config.toml
color_jitter = 0.1
loss = "mse"
decoder_upsampling = "nearest_conv"
optimizer = "nadamw"
Rows from block 6 of the encoder of a small image FSQ autoencoder, named by matrix and row number. Rows with one number within an expert belong to one neuron, the router's apart. Each number is 500 + 40 x the weight over its row's rms, rounded and kept within 0 to 999. All counts start at 0. Numbers have three digits each. After the name is the row's rms in percent of the matrix's.
Before each expert's rows are labels from the 100 images, of 14976, where the router gives the expert most weight on average: "colour at peak" is the nearest of a few named colours to the mean colour under the peak. Only what is clearly more common there than usual is listed. The data: photos with spoken descriptions (Open Images, Localized Narratives). In brackets: how many of the 100.
# router: router (encoder.blocks.6.mlp.router.weight, 8x160), inputs 0-53
# gate: expert gate (encoder.blocks.6.mlp.gate, 8x160x160), inputs 0-53
# up: expert up (encoder.blocks.6.mlp.up, 8x160x160), inputs 0-53
# down: expert down (encoder.blocks.6.mlp.down, 8x160x160, transposed), outputs 0-53

# expert 1
colour at peak: black (92)
router.1 094:518509559560505497545480437511535517466518519516550456453538475534565520554515537433509525462471505466506530494478473496468513544514467504555506535556511446504593
gate.0 069:562421498465523558506482484445425510535447490550508547536465484507436446414526448560448524528478484495521475541486482505556512474549517465513558524429508415486429
up.0 072:465484517552510574482429497485544475469500452601597499502417465506499443484489526428524524512556488448511491523529417482524584562509479484519422558505478412511511
down.0 086:556533424495504532490516517591495419513413484483556564497523515559592438513578505485547431520491491534514529530454517485500607547506458508508463495475526439522483
gate.1 051:514487455507527509511509516516494446536467548397544532409498499545450493499431552501546545447499514512541531494489543505468523554459485526515493486516461509450553
up.1 054:479471572474513516514440531610448545573475548468460484550492538505437524508557493521531513557457492543512486501483505488551519531483468473506496546447428480556467
down.1 055:525473457517511548503525481535522474596460555486508468460460506504515475448520443577500530493470500513476569484509420461438555571561499544519456537493508515499542
gate.2 129:541523496468446540473544513515457447576464515501558533503413454540512468484558470541482433512492459553432439495494481483474545583483407474493551571526480564468482
up.2 139:501495509542468477533473529469532498583485536486515497553492495463472546492482519512493431448565482473482441521442537458473573571466534499412471564499491488502452
down.2 163:470492464487490510453501458498502563566437542457631484529488512474650522486501509451528464502446507496487517538464498430516622542516390534461501513483530544503483
gate.3 060:456533464522499473506576562516491550438520519564527477547547542506455535488506517516519509568514471549497510464444455521473488460502437469519454508488531556466500
up.3 057:594427503490559487504476536551506479506460541448456495543431468502516477508566490539533473503472501497503529486537501491561456521529555480476490518537425538566488
down.3 066:484525480591541443470477523520485513471536542525494511488569462561443531541475524475508494485427459453535516585469533496522435474493479479563478441499462478451505
gate.4 066:515514490505488482515448461489499510482474435437480471485520501447491580552470421536557509494491535494529521535573507525559497443496531475537472529501477475496536
up.4 077:458456522556512499498437488508477480515433516526523531487496492448479500499457443487536507455595539455516461475433479559518524608471499486468471509503489440628478
down.4 060:479464495443518533511469504454452557572534512492443468455523510613419602590542557510524526494461468466515496551536533588499454427520478444515523483507544551439532
gate.5 113:492464456512470523514491569464482396522476509535641520520357467478536478474504489469469460500449487560544472518440393488543542501494492486512558534505515470534474
up.5 130:498488506508475503491452501513497487544487522620575483551553419494510467490489487469481456509573408480470522446523503417496552614500465527481494551479488502566480
down.5 125:466504523472528475471437554542492538469505450523616482514559488431559434493517533445535475555511415560478484496476492458497587500460416562514499536513551518560493
gate.6 061:473476506458523512422487509504468459544497517547484503516523456515437492539509521586542491558553478526462505403456536528451540526516443509582553456494547487421427
up.6 059:515490521479472501528537452526591547494449512525480572573566483549406527517528542562520482455547397458504505497471527525550466564458538517514489542472521480462512
down.6 063:428489434549490520456528539553478462487460467536471515474412423536478502470526474541495537530475566488441546559453498456486514527497413526543546494536465462545508
gate.7 054:515536556543445476491508537494523510546503519484458460529472486516570466443511521469449563457466534517479474500553567413550508523496408511515582550520487661472463
up.7 062:513501502509461490539587524478474551476543439452358421519575498453433495514500517511456565455462559459490553501560421486553467436492552543526425450547474483499546
down.7 063:517543526544402494564541470523531483420471425524451552568543531485443433484509453538537514495496559500553555463441483518472517516547509491505536520505553414517484
gate.8 048:557500568487501556510502550465411535460448458531499495483495508502554543463533509566483550471420446547485458426493434471478497510512530463536493508499524521537468
up.8 059:527517437463510523471510499521465475511473541473427423469420502484508501463424486524468531464489515491536489549418520421438459488461453507543570528438509487452427
down.8 058:483464549527547498566556488552478563526481510465502495501503533439449514526465517508556538518494526400519515549433508562439480526563505536553539518495492461501567
gate.9 051:480554474457467467494505441492486485494497518467513468520519529477548533454465467449479543503522535496527500442454486500476481434456462506442482481538556415522488
up.9 056:474455511507537505474553502530450520481447513510439495560526566509513486525485361456524510468537512544489552467508482569465511465479522513492565459505517410616548
down.9 059:519446447474527558477464502470494459518464536495534537455411483546473532517502524523487521487456427548486518505480531534509570468541524474556507513508485588519518
gate.10 134:493494484533518555384432469489509486489481519554490480518438480471543526533481369440483510548480512521481499437514478520552536518536495447515478479482467547518535
up.10 141:522492465471471505503543464473489589440474438513493449576563534493533466457524541501512510565392499520550513467461515496500480472471505543527518547493533560470470
down.10 139:534468555512466516502509483447460526470477507493551496523575479561548454508552513446553507499491515462468481530612510451536639508544537491576422465460514453476437
gate.11 086:538513510514516491495432473511480519579406499473556520484397483522547514494519445486504464483529485495470458455451504466524534600498465455483490576510510466523460
up.11 102:459474474504434474499446495523519475460522514575487497435555477524465504510512585471493449476627464482510565490445554482455433528473462552476532430491504547508498
down.11 104:538468564532565492510495483493476522518530462514531511563603481528460506550496527498495566511450396452470462513534546512542480442477527451532457532492492497423517
gate.12 069:545510527496535490524411488432540527508509562537514536478498453498524574519446461512485558448570517457521520547557542474556539587524515499499454542529491456470530
up.12 072:490433465492506455534532477455481469514466423553497508500531535495515427479568452518490456545345504576437491507547468527509500462508462477479506525476505469520455
down.12 068:499531513442420603464524453532425526494482438541532532519505525473569434512560455532524440521483490587482467437523533438528534550450515492549517487510588501520431
gate.13 109:511429495536545514520451506520527495481433439532492470495401513424404485532520520500510510498634482470471496478498469541543470456526471499457569569492511464566482
up.13 101:490481507561520571459500459494530536474466480539464470476462487479434504487489460481506483504592445482515581478528406504534495500466513515524512519466496517570487
down.13 092:490463537566509554473530488490508527509471494511518466475518453629506507532478519490528548486488534458576558488503441511518487504565494488559443512489512454526577
gate.14 104:513479507490495510521456450455524506538464534505521500474537490513489537476484456508484486430621554487596481574377555549533543607501503501431462504500444444548566
up.14 088:493490485505524521534493496475556543495504504395470515475496452497505545510470458464492474465522565488573490566521544465515502466459503495512552471510515520414544
down.14 087:452465549506579476529572509471549502547510499473455452461452482499482545530483565518555487462499543478553462496488538616439435475524461508485505464549469532501531
gate.15 094:531528473485474499453514468454525519495485511549457490510379480486448570521507424538437512524493553586464604458482519530523469474499513459480472412495544561490491
up.15 077:522498462526504490477470534523498544512473469491499506477497498536464403468478521429498517491490466428537435556557343466517501518472518548563482564498466443565489
down.15 085:466519547459528537535459521543503440466479525438446462454473453502438530514502441492493572481467531500531544536560539548516492466521570551463495497515516346469507
gate.16 068:529532475471508459504452538511468495540490486439538536513568498579498485486492575528500516503462472550499474541567530393486513566466508536562434521503464563488467
up.16 069:523440458518495493509511464471533458456457527506528516518443557481552453512478475424538466609436553545462557489568517536491535464541424467409561573420454526426445
down.16 067:460453414456551489445396563543451384515503532433485507483497448423509513487471529432508524492439512493482445492485552526517517495499495521511502473532518456542518
gate.17 055:499486526537485513476437534480534437487485500621537480424500425541459512506448480507538512484487501483453529527533417440554482578479517523460488536551486450472610
up.17 066:467466527512534535494464532452551515467504522511527508527458536535481426489502481500585503520531460423512458469593478473480533534465502526500463593458491453553507
down.17 061:486528484498540500498486508500540523504533485487454428506467468532511472482510571499419548446524484490558486545533420542491400430494480502494467482524460584529530

# expert 5
colour at peak: red (52); orange (29)
router.5 085:501487472528529529473482533450493431521516480545448453543364474456486475528530438509487453513487504493485536540491510532489474519453449530480543482492533531464444
gate.0 113:514511465567527533471497480501502512513460510460483454572551469478526499445535420526488521473571482494537532571434452462511461511513519521600525466491478484533502
up.0 104:428503455539429475573556476486535480488556540515403512468575568511371490523495557527421504462519549459501565492587551494466487495493524529357483473501471463524548
down.0 101:473541562489550538532497526481520523442458463492523498505596411462547533504488521469517518460358502533510546549472517442516504449473505507540501523484530596478508
gate.1 140:548426457486449543509502492437442522452476487407506591509538572490489491482529483471502478475582500499508472490487510514557510472555465485441528528443469564450460
up.1 088:510459565509472520506471493475500401485464469542567473415585465521549421502500481476560481509533445526516530492487397462538520581553473475590451491489515432585486
down.1 092:468487536502478512496463570534471474488478556513480470563458478422482425529506482475458462524578504475499459456502477586479446494516531528472493513518500549580483
gate.2 166:480506492548424491469477525555511585472620514542540514495461514469455522466451537432470548492511474429533539528516459491550466413500508486537438517552491445558530
up.2 146:482494516572525489577495543493512427551475553419491478539631529584528476507523589513499475464530493514483465564500503457466552619485572508447492480495496551436466
down.2 140:510501433454500466467443557487512432487495512522454462460382438454526460522486492485484514505580584483513491497514481485486501479511460519539545517549493476595509
gate.3 185:499478466525501538559494484506513495448515486467414532500544508590428487525483477522469549505597485434504509490502574499526478454506574532494429542534471413534550
up.3 173:502484575524458484544508512468504537561532525455548537526511495557494543495497597531531455466530435483473488510522550480467523495494474501436496525501509498412462
down.3 175:505513496514489471561550475479507396513508514545439519478422518487472515458478499603429501452491537498490523518514497537471346570483530460490516470515459572559502
gate.4 072:494561553528471510502509494519567590502559530476616563443482478518528517554451600482450468479412470527555508539611497423495508478505465516567406479511459501481491
up.4 072:517510551550467482504500508498496505508543520480558539535498511514430457468467563553469475438441442495497516486548528479502473529437544458476430532533538423442504
down.4 069:540500455460480506462554469570497417510548512498441509489429530573510460513496456506519512500474536494509568458442510518501468558559470541589499532503466445465510
gate.5 106:436515521447461500481531468524477585524556493593562506506462528564527526471484585463536545537486450490496542509472490470516513481500377467532483541511533518523483
up.5 100:501458520547535488513505494466455482521440532450527497456615564516502502503521419505562478474592512466524496497463537506471480539493516561366586494508527484510483
down.5 113:486483453453506511468487542525522525471528477456470463475451477437599506526489492436545509513529558511517527500513576430553582448483502535542555574499553508476531
gate.6 063:525520498510560480429496532486512527496438513464507509486411535505476483495518499491472480491476514554526499512546529501559485370528473530460586539500517527477509
up.6 056:427456499553469514517457503450533450470504474514500454559440445468506476531511549416571552492423481552410554494475406503521514435499510523471457495574536505553547
down.6 064:478492523490501436545477512593529478499439487420530509520529482407492548486481581496426512396567490486491501499473517498526471505495407555489505448461512516571529
gate.7 110:495474576538528450502460435518503562589470519418529483515579487584622529528513519416557502448446527443466470504403454521512533380515497478547529476470488482450476
up.7 112:493509517411455498504482546474459497502494479486548549456363446550488522520472498546442470483532443547487464465609530533490483615470437487530435540510491518432523
down.7 104:502549551490481499483512527485503604436455476504543496482603473454528553491472519445492518485454431504509513496549511376516574496478516540446481552533565472501483
gate.8 171:449462536573485465498438507500570500498516528575530493512436500505502577521459564449508532456516498449544557524516438463534513461522493486488466431538512527548517
up.8 194:442502493461502503505428502485541468567530539545521478458436443481450518511449477462446555458486458422545501515509440488510543598514540469582402475513489523504568
down.8 178:459482529531491478528437484511508456571524544523517458472532454580417464534471528464511535493578464407525501488484380552483530521539522532499434446529500400559538
gate.9 194:488570529475538526494492498543518496453506459525479511493442424502523547530453459517457576512442471496490444451624504522513476521509560477676398532515452577478566
up.9 162:498493442460491536454447550568482430459520546523561517472534457465451475513503434439461470486566467460527453470456434478545570526520546475489472486491466460565513
down.9 219:475484504458506505496445512519491455520495520476599567474553445585488555540522486472481483469488464503503482521499492499517575516505489469563456444500501422474503
gate.10 061:443522546518491494561515503515513488511554489533478523510525562508575467464579543513478510535557526433499493555549485549466521534508464494610410475543530493491507
up.10 056:537391428544510534575563475479423454491514521505577513469549435468474475472523553482452444433523479559522457558497484449521533494531539583532540523473534520501451
down.10 063:482488569472474500465465519505514452494408512469518508517561440539563437502520555497510508517537471478527477515547449510431489517524493545541516499465535408562518
gate.11 059:507519565523502501486506418491579465486459438424497499411580525614528505537512532472464545491549542465477496573523453475515496535510526484549407497460530533469487
up.11 065:516426505493462523526521478490444465495406506558457496487520560404429514451538436615466484486513489588466507499513444515449556577517512487483530448452495474513480
down.11 056:458481529491494513498505489451515559505527568550572436494555535428524492523511453474539448492521447485479548396523454479600502541546507452410533391493521452447516
gate.12 055:560448517509473523506464565484559439492507492482534525562534516558449517487466442536428492497485525546451518518558482511515534393437533515447452468507459485500404
up.12 050:470514450460530534489529566512531520537456532471556525528455464564514555479467576525465501498565452429509501497448454550469499513519519503524423521475529513516521
down.12 055:473514521475527499536499439507446512426541487454410466532542461568424469469528539550512568524525547517486516483525481489513487518519566505501459517552539459492488
gate.13 065:477501441471504538493491497469510489477414601526492518509467398451549501505507415511502492450480496512519498578560543455481500625498432520539553510540466582525530
up.13 066:517573453427502476514478540483457441541478491536450514478412420539480525527528452614459505526476507557549523502578500527545556546481425518633529531554498514415519
down.13 068:467582495464474549487507460505495500451511466507495484507461522438551461480508565503487525524536506526489473511373500576500452469462475496586523556501510369487538
gate.14 049:472432531485538449468490441543471457500484502522458520545520449508537490565536516545529454534520548463524513544520508482509401502445463521550520530526412502491440
up.14 052:505494409458536449555517501509564497523489574461521462530493546479468420529477458486542442578580489476563475433479506502481552542551493533490559446447534467523512
down.14 054:484509448528541536458396503504481561470476571507476437468544528456470531476473538463568529560495482531549524511561544463486536568500482495554541464467465511495437
gate.15 071:518474463518525516500480463543536532455494468470441483564561484529550543500486531486529510504432518521492489544600462458474521460502549520542480465478535532561524
up.15 073:537442491485561536497502492510523524513505503392576475501559534439443511495489420446539519507448517526531522525537467539478504407474533522489549509500517415530504
down.15 062:482504458484422468501536477551453537489510490500508516494549511533520433523471500499538494505509463542512464571483479462466510531523496512544516487482503399541502
gate.16 059:467564546459522530448462444553524551494462497549481474478481518527497560435490469476454508539518472522565504516485523539588510457510473498535454509504555582551525
up.16 058:430499489550502503502534434435471439491499500456496526477576571538510550521505448460526500607465459505482490470466560567541484423451531530539525525470391475486480
down.16 064:505491475542469444461494520501500542521549503485447506547430479518577456463513550489506541494442569446542462472497519477484517440555532582513525517514545634521560
gate.17 057:504516499517518502489440511509562457536534489486558423414499542455426528494429442507529487483553519541476470521495493534526479414525498538546511490494482482555522
up.17 058:492446469510531580496504538491503458460440474554483472529468428532492484523476564550478522508523532476436449499556520544540511491562573471587479496502522503480497
down.17 051:492454561514580468502510489474487492534505515446504550480458477516490478487438442474467466547464478509595493529515500441456516430493511468497578481468468513498458

# expert 3
colour at peak: grey (69)
router.3 117:508471495539451500518493526474498488495501502553484554517464475546467498474564527568430551468512461536468515506543472473499519556497507499566461533552479441506533
gate.0 091:473507518464610484449500507518496477550504474431408519488481505508481549492516460597467455537542494498468441480462535574455495479504521481486406532516517550470538
up.0 075:392474515454446537529440427547552529439547565544497474540518528512526447538472477485590471525504483451487522439467464583510478509491537469476421505468521441524545
down.0 080:510516423522531533471506530474488517543481521420420500480512568449526497442502551584477550537402488507499472471541502454504578447470438512523512499494559497435506
gate.1 061:496539517482517499520472532465479425510546489486489523514460538460526540459424515532491504506490446535497444524587550583453476480514513519417452476581494577498498
up.1 060:514487475527497540489529487500545542517381617520497518541563463514589472519525514490493488456563495426508490553449509432516548584490487543600500525477497511503488
down.1 050:496485584490509475548528503521479553407492557517462500487547525449468497462520471497504406459509481491516588547480480548476547487429408435527498437520461517471448
gate.2 085:444524497481488492469496508466478602550556481495571527524409527474530506434537494499436531489446495639492485512552518523536504571459457534504461520485476596447566
up.2 105:478510525502505449512515538466456599548565509544589534541389491467550512490509471490439544481453487611484487501537510516495518561445465480490465555540505530451554
down.2 099:509508556516548502619548472523480452488538495528472494483541482551460506514491477525540531505628457479500461451476496560506453573498579533535440482551427408524500
gate.3 067:511457496498502544475463429409507481499435546472449523483503548507485557467508459496605479455506523480489548476463505568523524426580592459384569463508462478484475
up.3 075:491508478563446492513519539495490480515512457511450444604411490416553484461476459455439516481540538448520455548571490442493489522549473509490536555546505556599481
down.3 065:510436552485447529470496520421476512434496494525446547465497501540436554510515477526501487468387488524498561514559492524557456449493605488474472442448508439510495
gate.4 153:477493544499520466525504418493544619478496484494373458548502518493479555507514444532447517468533527497519522485424527546484446520498553473470402522528477510522553
up.4 169:496507513501503481502525402493501494459516500484390449425491552414468482519538447528496538508506602547477540510453495575455480497515518476444466439496574431560524
down.4 132:510467445530520467431514497472488463582487528480475524497427558548491475517516483506548504524586551468466458484423564576440538478495471355490538449502474466464493
gate.5 051:601482566512466497544584487462490518488430479476489494538541477518520549454468506456524529486449493582502518514579422488518513494531517532505551543440473496495483
up.5 055:568474532481395468538538480461492484460464470564501482548496508463533499436534523580549604479483503558421518512536464551496487504463439525561539530466503430463416
down.5 059:524553553494464454559488441458451561526420521514502486474562496585513493537508443517586487563493494503547450455528543448479518460479550464519482485513532506403511
gate.6 081:439471489462475464525401464520540482518524508513526529527516449538543576533459503458491467494504463479526504502490586466516543509510482473505471547558526532423540
up.6 082:512561504446552456493534471500474479512512496445482500526448516464482520517548474528547443482516533499475436451456548614419475497428424489414601498532544504525527
down.6 081:514513481531536488455523538481474480555524587407499529503533488620538501489528495533573538517470495505511419458552530451430573464506488492448521543551490486524516
gate.7 054:520505492478484516560469515419451492476501455476522502519502513452540490519461447452482495477469504505547473562585536530496562525543497439500459507526458486476577
up.7 063:508464531597469502470451530467474514518522492502496497481505555459472509499527510461512550478489475506511470463554465499526500459491523489513472435537487393548448
down.7 056:488506490511529540431490446487435511486450496543502493429515497536440463492510440501511492512474529483492497524495452559507486550523415475529436495485510369495508
gate.8 054:484502515499495521503495471481481527487440460513498499568540524550545533524496467554522476477577489524510487514441544448459439595492517558490461520556524485493439
up.8 056:451509401634474529550459533430570491445519472528527475544565523582411522498449483487524497482487512480534571564509507518477530540545526416535501512553468420499525
down.8 059:450504550452520411532559459525476463471432445536485519437489522524480408498469511543532481553516538538508486534465514545509529524393525503460484532561522537534492
gate.9 089:461471534496561511465441469553525499457493428460533494475571517470509548507492412379502543551464490483500497492503451475550523436489517445540473525490520448567529
up.9 078:452477501491487511502490520516482525431466511569480519490440468561473523471471490566545513493497420551491553464614497520515472465511481515558445583548502476479508
down.9 089:478459459504465508368490554517473484551503501454624561460449525490503568527527533438521499479496520511519534575542474400535518475510423428516456509460482564459476
gate.10 057:525503529511537447492500588541503508488480489472572501464599519531548484505528510444472444485424439462532482511485528446456531528430447485431489502476550627457491
up.10 051:491543465454483499480430497584472390519504496537482505573405443470518463555508477510428522525507625434487431526526505594437545499479488537491489463532514471571539
down.10 063:513519511496458510523529484495502519547451514516520502574538500617502488537488523550464464554397429442525477488655504454473477472479513553468548482513506558441491
gate.11 055:484535510537482482536445522465608506518557474520490448553540510484512560527495467528534526451432512565530452609499510502542459477544525481497506466540520491492558
up.11 055:509445497553505573478518535539474424494552509499523504426420522529458487528492628523516561452430537516513495492508493573517527439532500514466486494546581500529472
down.11 055:559485549495493482541481459465458445503436551509442492443551468510435539548364528543506494472571478450564542501467499521570585538545568466525502476473440486504452
gate.12 067:449512503517483482472536573414515521476528508464520523490422516445567578460418492479504515519484521557573468542548533423536519536556454518470474532490465588565477
up.12 066:486484491452508448521500511526476472550511516450572546456545489566419489497517592567538475501437450435457516573526498597536502457511529502530528505453499440428467
down.12 054:461512538525523475471486486587460557502487501493534468423536480518466510539533499426540544511452525484424565488556537462488514452554433549486475488471519541517459
gate.13 059:440525528390527455509548459532547534556460520481478523554544527460571509496535477451632435508465494488485512444406500537476454553495451484517512512474473496533488
up.13 052:476493434477427555459537473558502477470520456559470486512494510466521494479545467508529483503521510425425487528444503484498463538500497474572494509453503513523494
down.13 063:496427416503476510452533514511527505453484506521561541451467536563434501487522465524464481473486551527500551512502460506504493542523450490592516436477489468539519
gate.14 090:481498468466484435573492524458525500523514547429483499514534547541468478517474540511502467495505500509532461519517582452459521480477519537435494564530485591444480
up.14 101:544528487445512509507473520518491510540393451510514447533578476468488464437470395503467408527546458477545492474350492523482518495489516546501506524472479513486465
down.14 107:521504531507505513568542521508493454504518466436431503478572469523506493484478523504500517493504510429540499445577576514473483414502595546438533541550448525473522
gate.15 132:499479498510475506518493491526496322443516526504436480448556498523424437519524521510485497512499525476477550527565447487499495472473535534523485408480545431558433
up.15 140:488480505454561496429454544496516573488507512466496538463476567479478507518480447499485475486514511516555433477472590650524555449513516466369434585497450536511557
down.15 161:504508553524453504488485429474520550512551511532521522495549510568420489496518503538461536496504485506491507490494397465517387529508537519554465411455492425534500
gate.16 064:518495534495567455482520463518478535560529510542526524501512504464505515533472401515456549534541515542441555501427482609566555568510455433517541507484514417516537
up.16 062:492530471515514531476526528492514477559412538528505476521512515430486452533459409442509448449480492402522563481509488472518581536498511559469547470459471497477451
down.16 063:511532478477502465560535454493533485529477472569521536456433501533467465561496491545528475500571489531452497471412485514520494545549532475545449476449549462457512
gate.17 059:494480471473506528511505454433486493474515515430451495487501514413505500563494557527559447564511480562504370500482535594552548472524474414481516523490535532472508
up.17 074:449491502456515512541501461467520489515499550482405511469562521522512453548511554518631447514591502506444403489438598595474540535532453461444460506519538446492498
down.17 076:486521544443615479572553485535472460510507475427518487492474470534522479534424559500552524474557490492496417414427588571480502572484508480492467540568500490449509

# expert 6
colour at peak: grey (66)
router.6 099:444493541446502447515547534506494486554495489437484502515467544470511454530498530476515462501515526522548402500479547533465481472555423501433572591520466511416446
gate.0 051:477470450452476514442487443541416425545408421461490461493501510462500473496498458466477571501492553477513483457462505519508522497501512593468505509456471437460477
up.0 049:508489570539519540518437522507555496434464474494515494525499543510512475502540538433480435469429502483472525436494445555538596521489476513415478452538522463501566
down.0 048:509461454473535503487461450513468562503465438456492410556502464482518564441597469530453485514535518510511588468477491537507480508507540528482515522507488511464491
gate.1 058:520548537519549440484516529482466538533499460445576471492573455486511530478475503481480472509501550478567468519516519492575537385505468510530462465529537530569548
up.1 051:521406559494480500468549497460497580537545478459460574600522509500466469500493384591491489498490495464447552478541527547523489503539538440518514550529563427515503
down.1 058:567537521516496557559499553529475484512459460498512480541432500576462540548543478545520459476463525508522553485545495500581568403445536511429478489482553528429507
gate.2 069:476494462534478522484491502440453533473490454524520502455607546479441530532570486482518494489526535535509558475518514494561516426557462529505454498509492490573408
up.2 064:483473481552533518542555415539497560511503507489400446564461450561473488512528494567547515480542481453526480556385458528465476515456565500450527480493481421531514
down.2 054:506454416493530518490477507445511558543480448471497429502478559423485527511496494501468489537555580507466489529465504486502540383466504463489511548543481564493564
gate.3 047:574574471500511535471488503551450537543541515489458491486524587529488499512471462509468406483466452532555533516495559574469440564542545500467501473489455502490503
up.3 046:509496501467482518485519566480521519469558553512548483485466479560619500445509524458460498454468482536519502517535452482435514620533464509458424468553474562482557
down.3 046:488530497472423478497449520521500468457504621479511524483518536561513496553490503484435560474574419419399517509515534459466531458516531581566471516527491491476527
gate.4 055:524446487465468548411482446445533482470514558510449561516503448497522547480575524483508574507496522504489452518533483542523520490536560478520448464537504508518597
up.4 074:510558488494408488458504548475440543524443524591559557517456476501495512497494545490427527506502408539473455483523534462475480601512447461519499488502440539426478
down.4 077:498470493409469444541486523501514469564555440460439538482544552498447538491501520539463529495547491517544402547509519564504473529562514457478512511505446576490521
gate.5 043:511488592514488594490481534510508538533495530429498475597549504451495464480567520510505522509466508498485538496537444507462444413490540486542464593536545467469490
up.5 043:508518485515503554532460482482471536522495496501550485541520531499528456484487549395468528580476494495494486466528536462445495546493519588508540539467530521492479
down.5 046:507478468434470515447488535557526495545510508517545518485541505499492550498534466491507525452552502531543445513538559436550513487500449472477486477472478539531495
gate.6 075:507415500566519556498505485458442441468404500465416493523523497521452487452501424559502461475532540528506487503460458522502531463552542504487548449432498490521446
up.6 058:506489564421565509506546458549510524495451449559465553508544563589481533436509410506564388510453499479465563494482488551522444436500525487422504496400552515514457
down.6 066:502501492459482497496493469504475464491458505517502476497516542454552452524565470499519429572558513476502480480492504572496497560536360446512525545526428517454521
gate.7 045:457461544516482474447455478500515434470526448531525517462532453473540451453531533519463495526501454495505445559516466487493468442508447421495507498531531595521492
up.7 042:525529558568546543421461520488479493524506523554426521566480518586500438542574488466482480447544500466546480474553506439476461516492491481518467515528456511538524
down.7 047:550520544492547506482443481559498555549562537479613528516490533473537485514512464484494540532451465504480448552436524486508506472488457550530509483447438497507464
gate.8 183:488515507623437517503501504472487491546494565479483502574446462613535513479462533482531506440478458501463449523597501437514526594491552490483518519528451518481463
up.8 168:467508485457491498472486535582467476437492499511476515509367452584502444517465530464556466523536453525467465457537526548495472462480499501467546577512504522501507
down.8 151:491477485458541477459460534519523555477460476467556477519565505420533532504490460433549472540402438522520517514469540501525570408472468488465550534505566548491472
gate.9 120:514537540575451525455541491491426502512453492603507458518453412498500493474529477543455508490495520531479566529478433446522451593505477500556508476467476477606503
up.9 126:531511577456517525463478471515494621441440442551473499534554464445528566477552366490538433501563521451532538509424519541522460521513530497490508514476519508557494
down.9 129:486488526479528506467494541505504446422465492451496491520556507437598489507493488472574481511462581447526493520502501535502516433464456545471539491512538497546492
gate.10 171:479523561435522539464469507514478481510515493522512571453441446586501521494505523538514522519379446487437481467574498489517454440541523444565450504461499477450520
up.10 163:511438497580480499531531579495456447569484507518519517578514466575492467492548537573489459491516475527452484490488525448502583554476504549454541527498531523452435
down.10 155:496566531525491485506535461449531559430474470567481445550455482390592507481473512522436481479534561561502545512518522469516477526476449541505515498514455654529522
gate.11 064:521464490467520471505510467512499487504515480491455500474450433470565519563474506515531474528520505537501459456490559518465486484442506479512492551486527491460491
up.11 058:472436514437598547492498490456526459477504502471470489480469531486493433536517487522562542485567542558443431474436515589452483493477514457506506489496565469500521
down.11 060:445424517506563437544469511542511541500502469475423502527475494511517458501449407492537474493531537447445572519485500566468494507512481497511511504454571527444431
gate.12 053:527499500561460487506521488505454513450482502469486506471556573513462516433486563490493445449534484511505555480515459538532474492456478535512510518558490446526524
up.12 047:469550513512484518506562444469504544453416417512556537460518506543531535478534519495558549458470485549428491462549500515539548428532486468516450475466474495491524
down.12 051:472473579455509473460469464467524532478562380498487525533495456540433512530552457503461542509397502483492469475527432526486487476430534541586528500507553404488527
gate.13 056:524387526562551504470527490472493420527500571450496540482513507532528481542460468531561543489442467461511508523498514577559563423518539455486477523532491477585483
up.13 064:542503524513528524514521478476532480496520521427517502567536465497526501542504526492548558461431524494480429552472477603552518418507479520539488489539428518550537
down.13 067:503480548563482498500493493515495482502467455518493465467372408560479455554445515514456500517440491431477600497541443493479556519456519503504485521556494485532444
gate.14 083:549476454469551482439500497437516548507486480453481502548456581390412548552511349460482491512425481498539453463443507616525532379454493472551489505494484506473530
up.14 075:507493531552437518496486510461505543509492446566512512492442446521548550532471562449509426494502442470482488459566560481529525538477468469484480514447473611452438
down.14 078:554444388478506513492496540531487413540496524447502560470452513473461536511540512477413431447549476520499477526435488524562519525486503506483541483522441457543509
gate.15 091:512463497491515519473476557504528418473450515518585502449475531477445557517517488528464494492512521512497558502517472508539532406504488475513450484452520406541510
up.15 104:486463535487558499519503441470585510404522447450447464464583538416505542481467483544509540515490528437538530510540490557490438369509591553529395498467549445572519
down.15 112:487484465527498528480494486523511586448442502454542466508520477432496533474495484428509519537407571464486576524532471443564581424493524550502513527502579401502454
gate.16 063:530487532492489475494562451409488501497566485634539520483455443488485495519469479485506499496477487583568484496487521461515471621518499483513532532438481591527557
up.16 077:481494446513435519526534488523421460525484484543475517552392502473478473471515567510430481505541476531432454503532515499461431591516435546521473503542443495450467
down.16 076:534474469451482457549477553506533473516500480459470518501537505535427501522513500462449588476510497523573361503551488506505443467537622467478482506479479445449550
gate.17 067:440514506525479513522470514501511495530563473439538534567486514460576506490491545388523467523499487476529470509544454413532529565491457530536494481506486439465482
up.17 066:484523477440540485499511509539496483511510453504445496517527501567486525528417527525496532551503480473499544492574474523509452460476511475558436413447460489488558
down.17 058:514457554480557515547442509526477482511446475454589499502565465599447469552461552447475549501475459402518514518531464508562512454540536522508479461481539520466490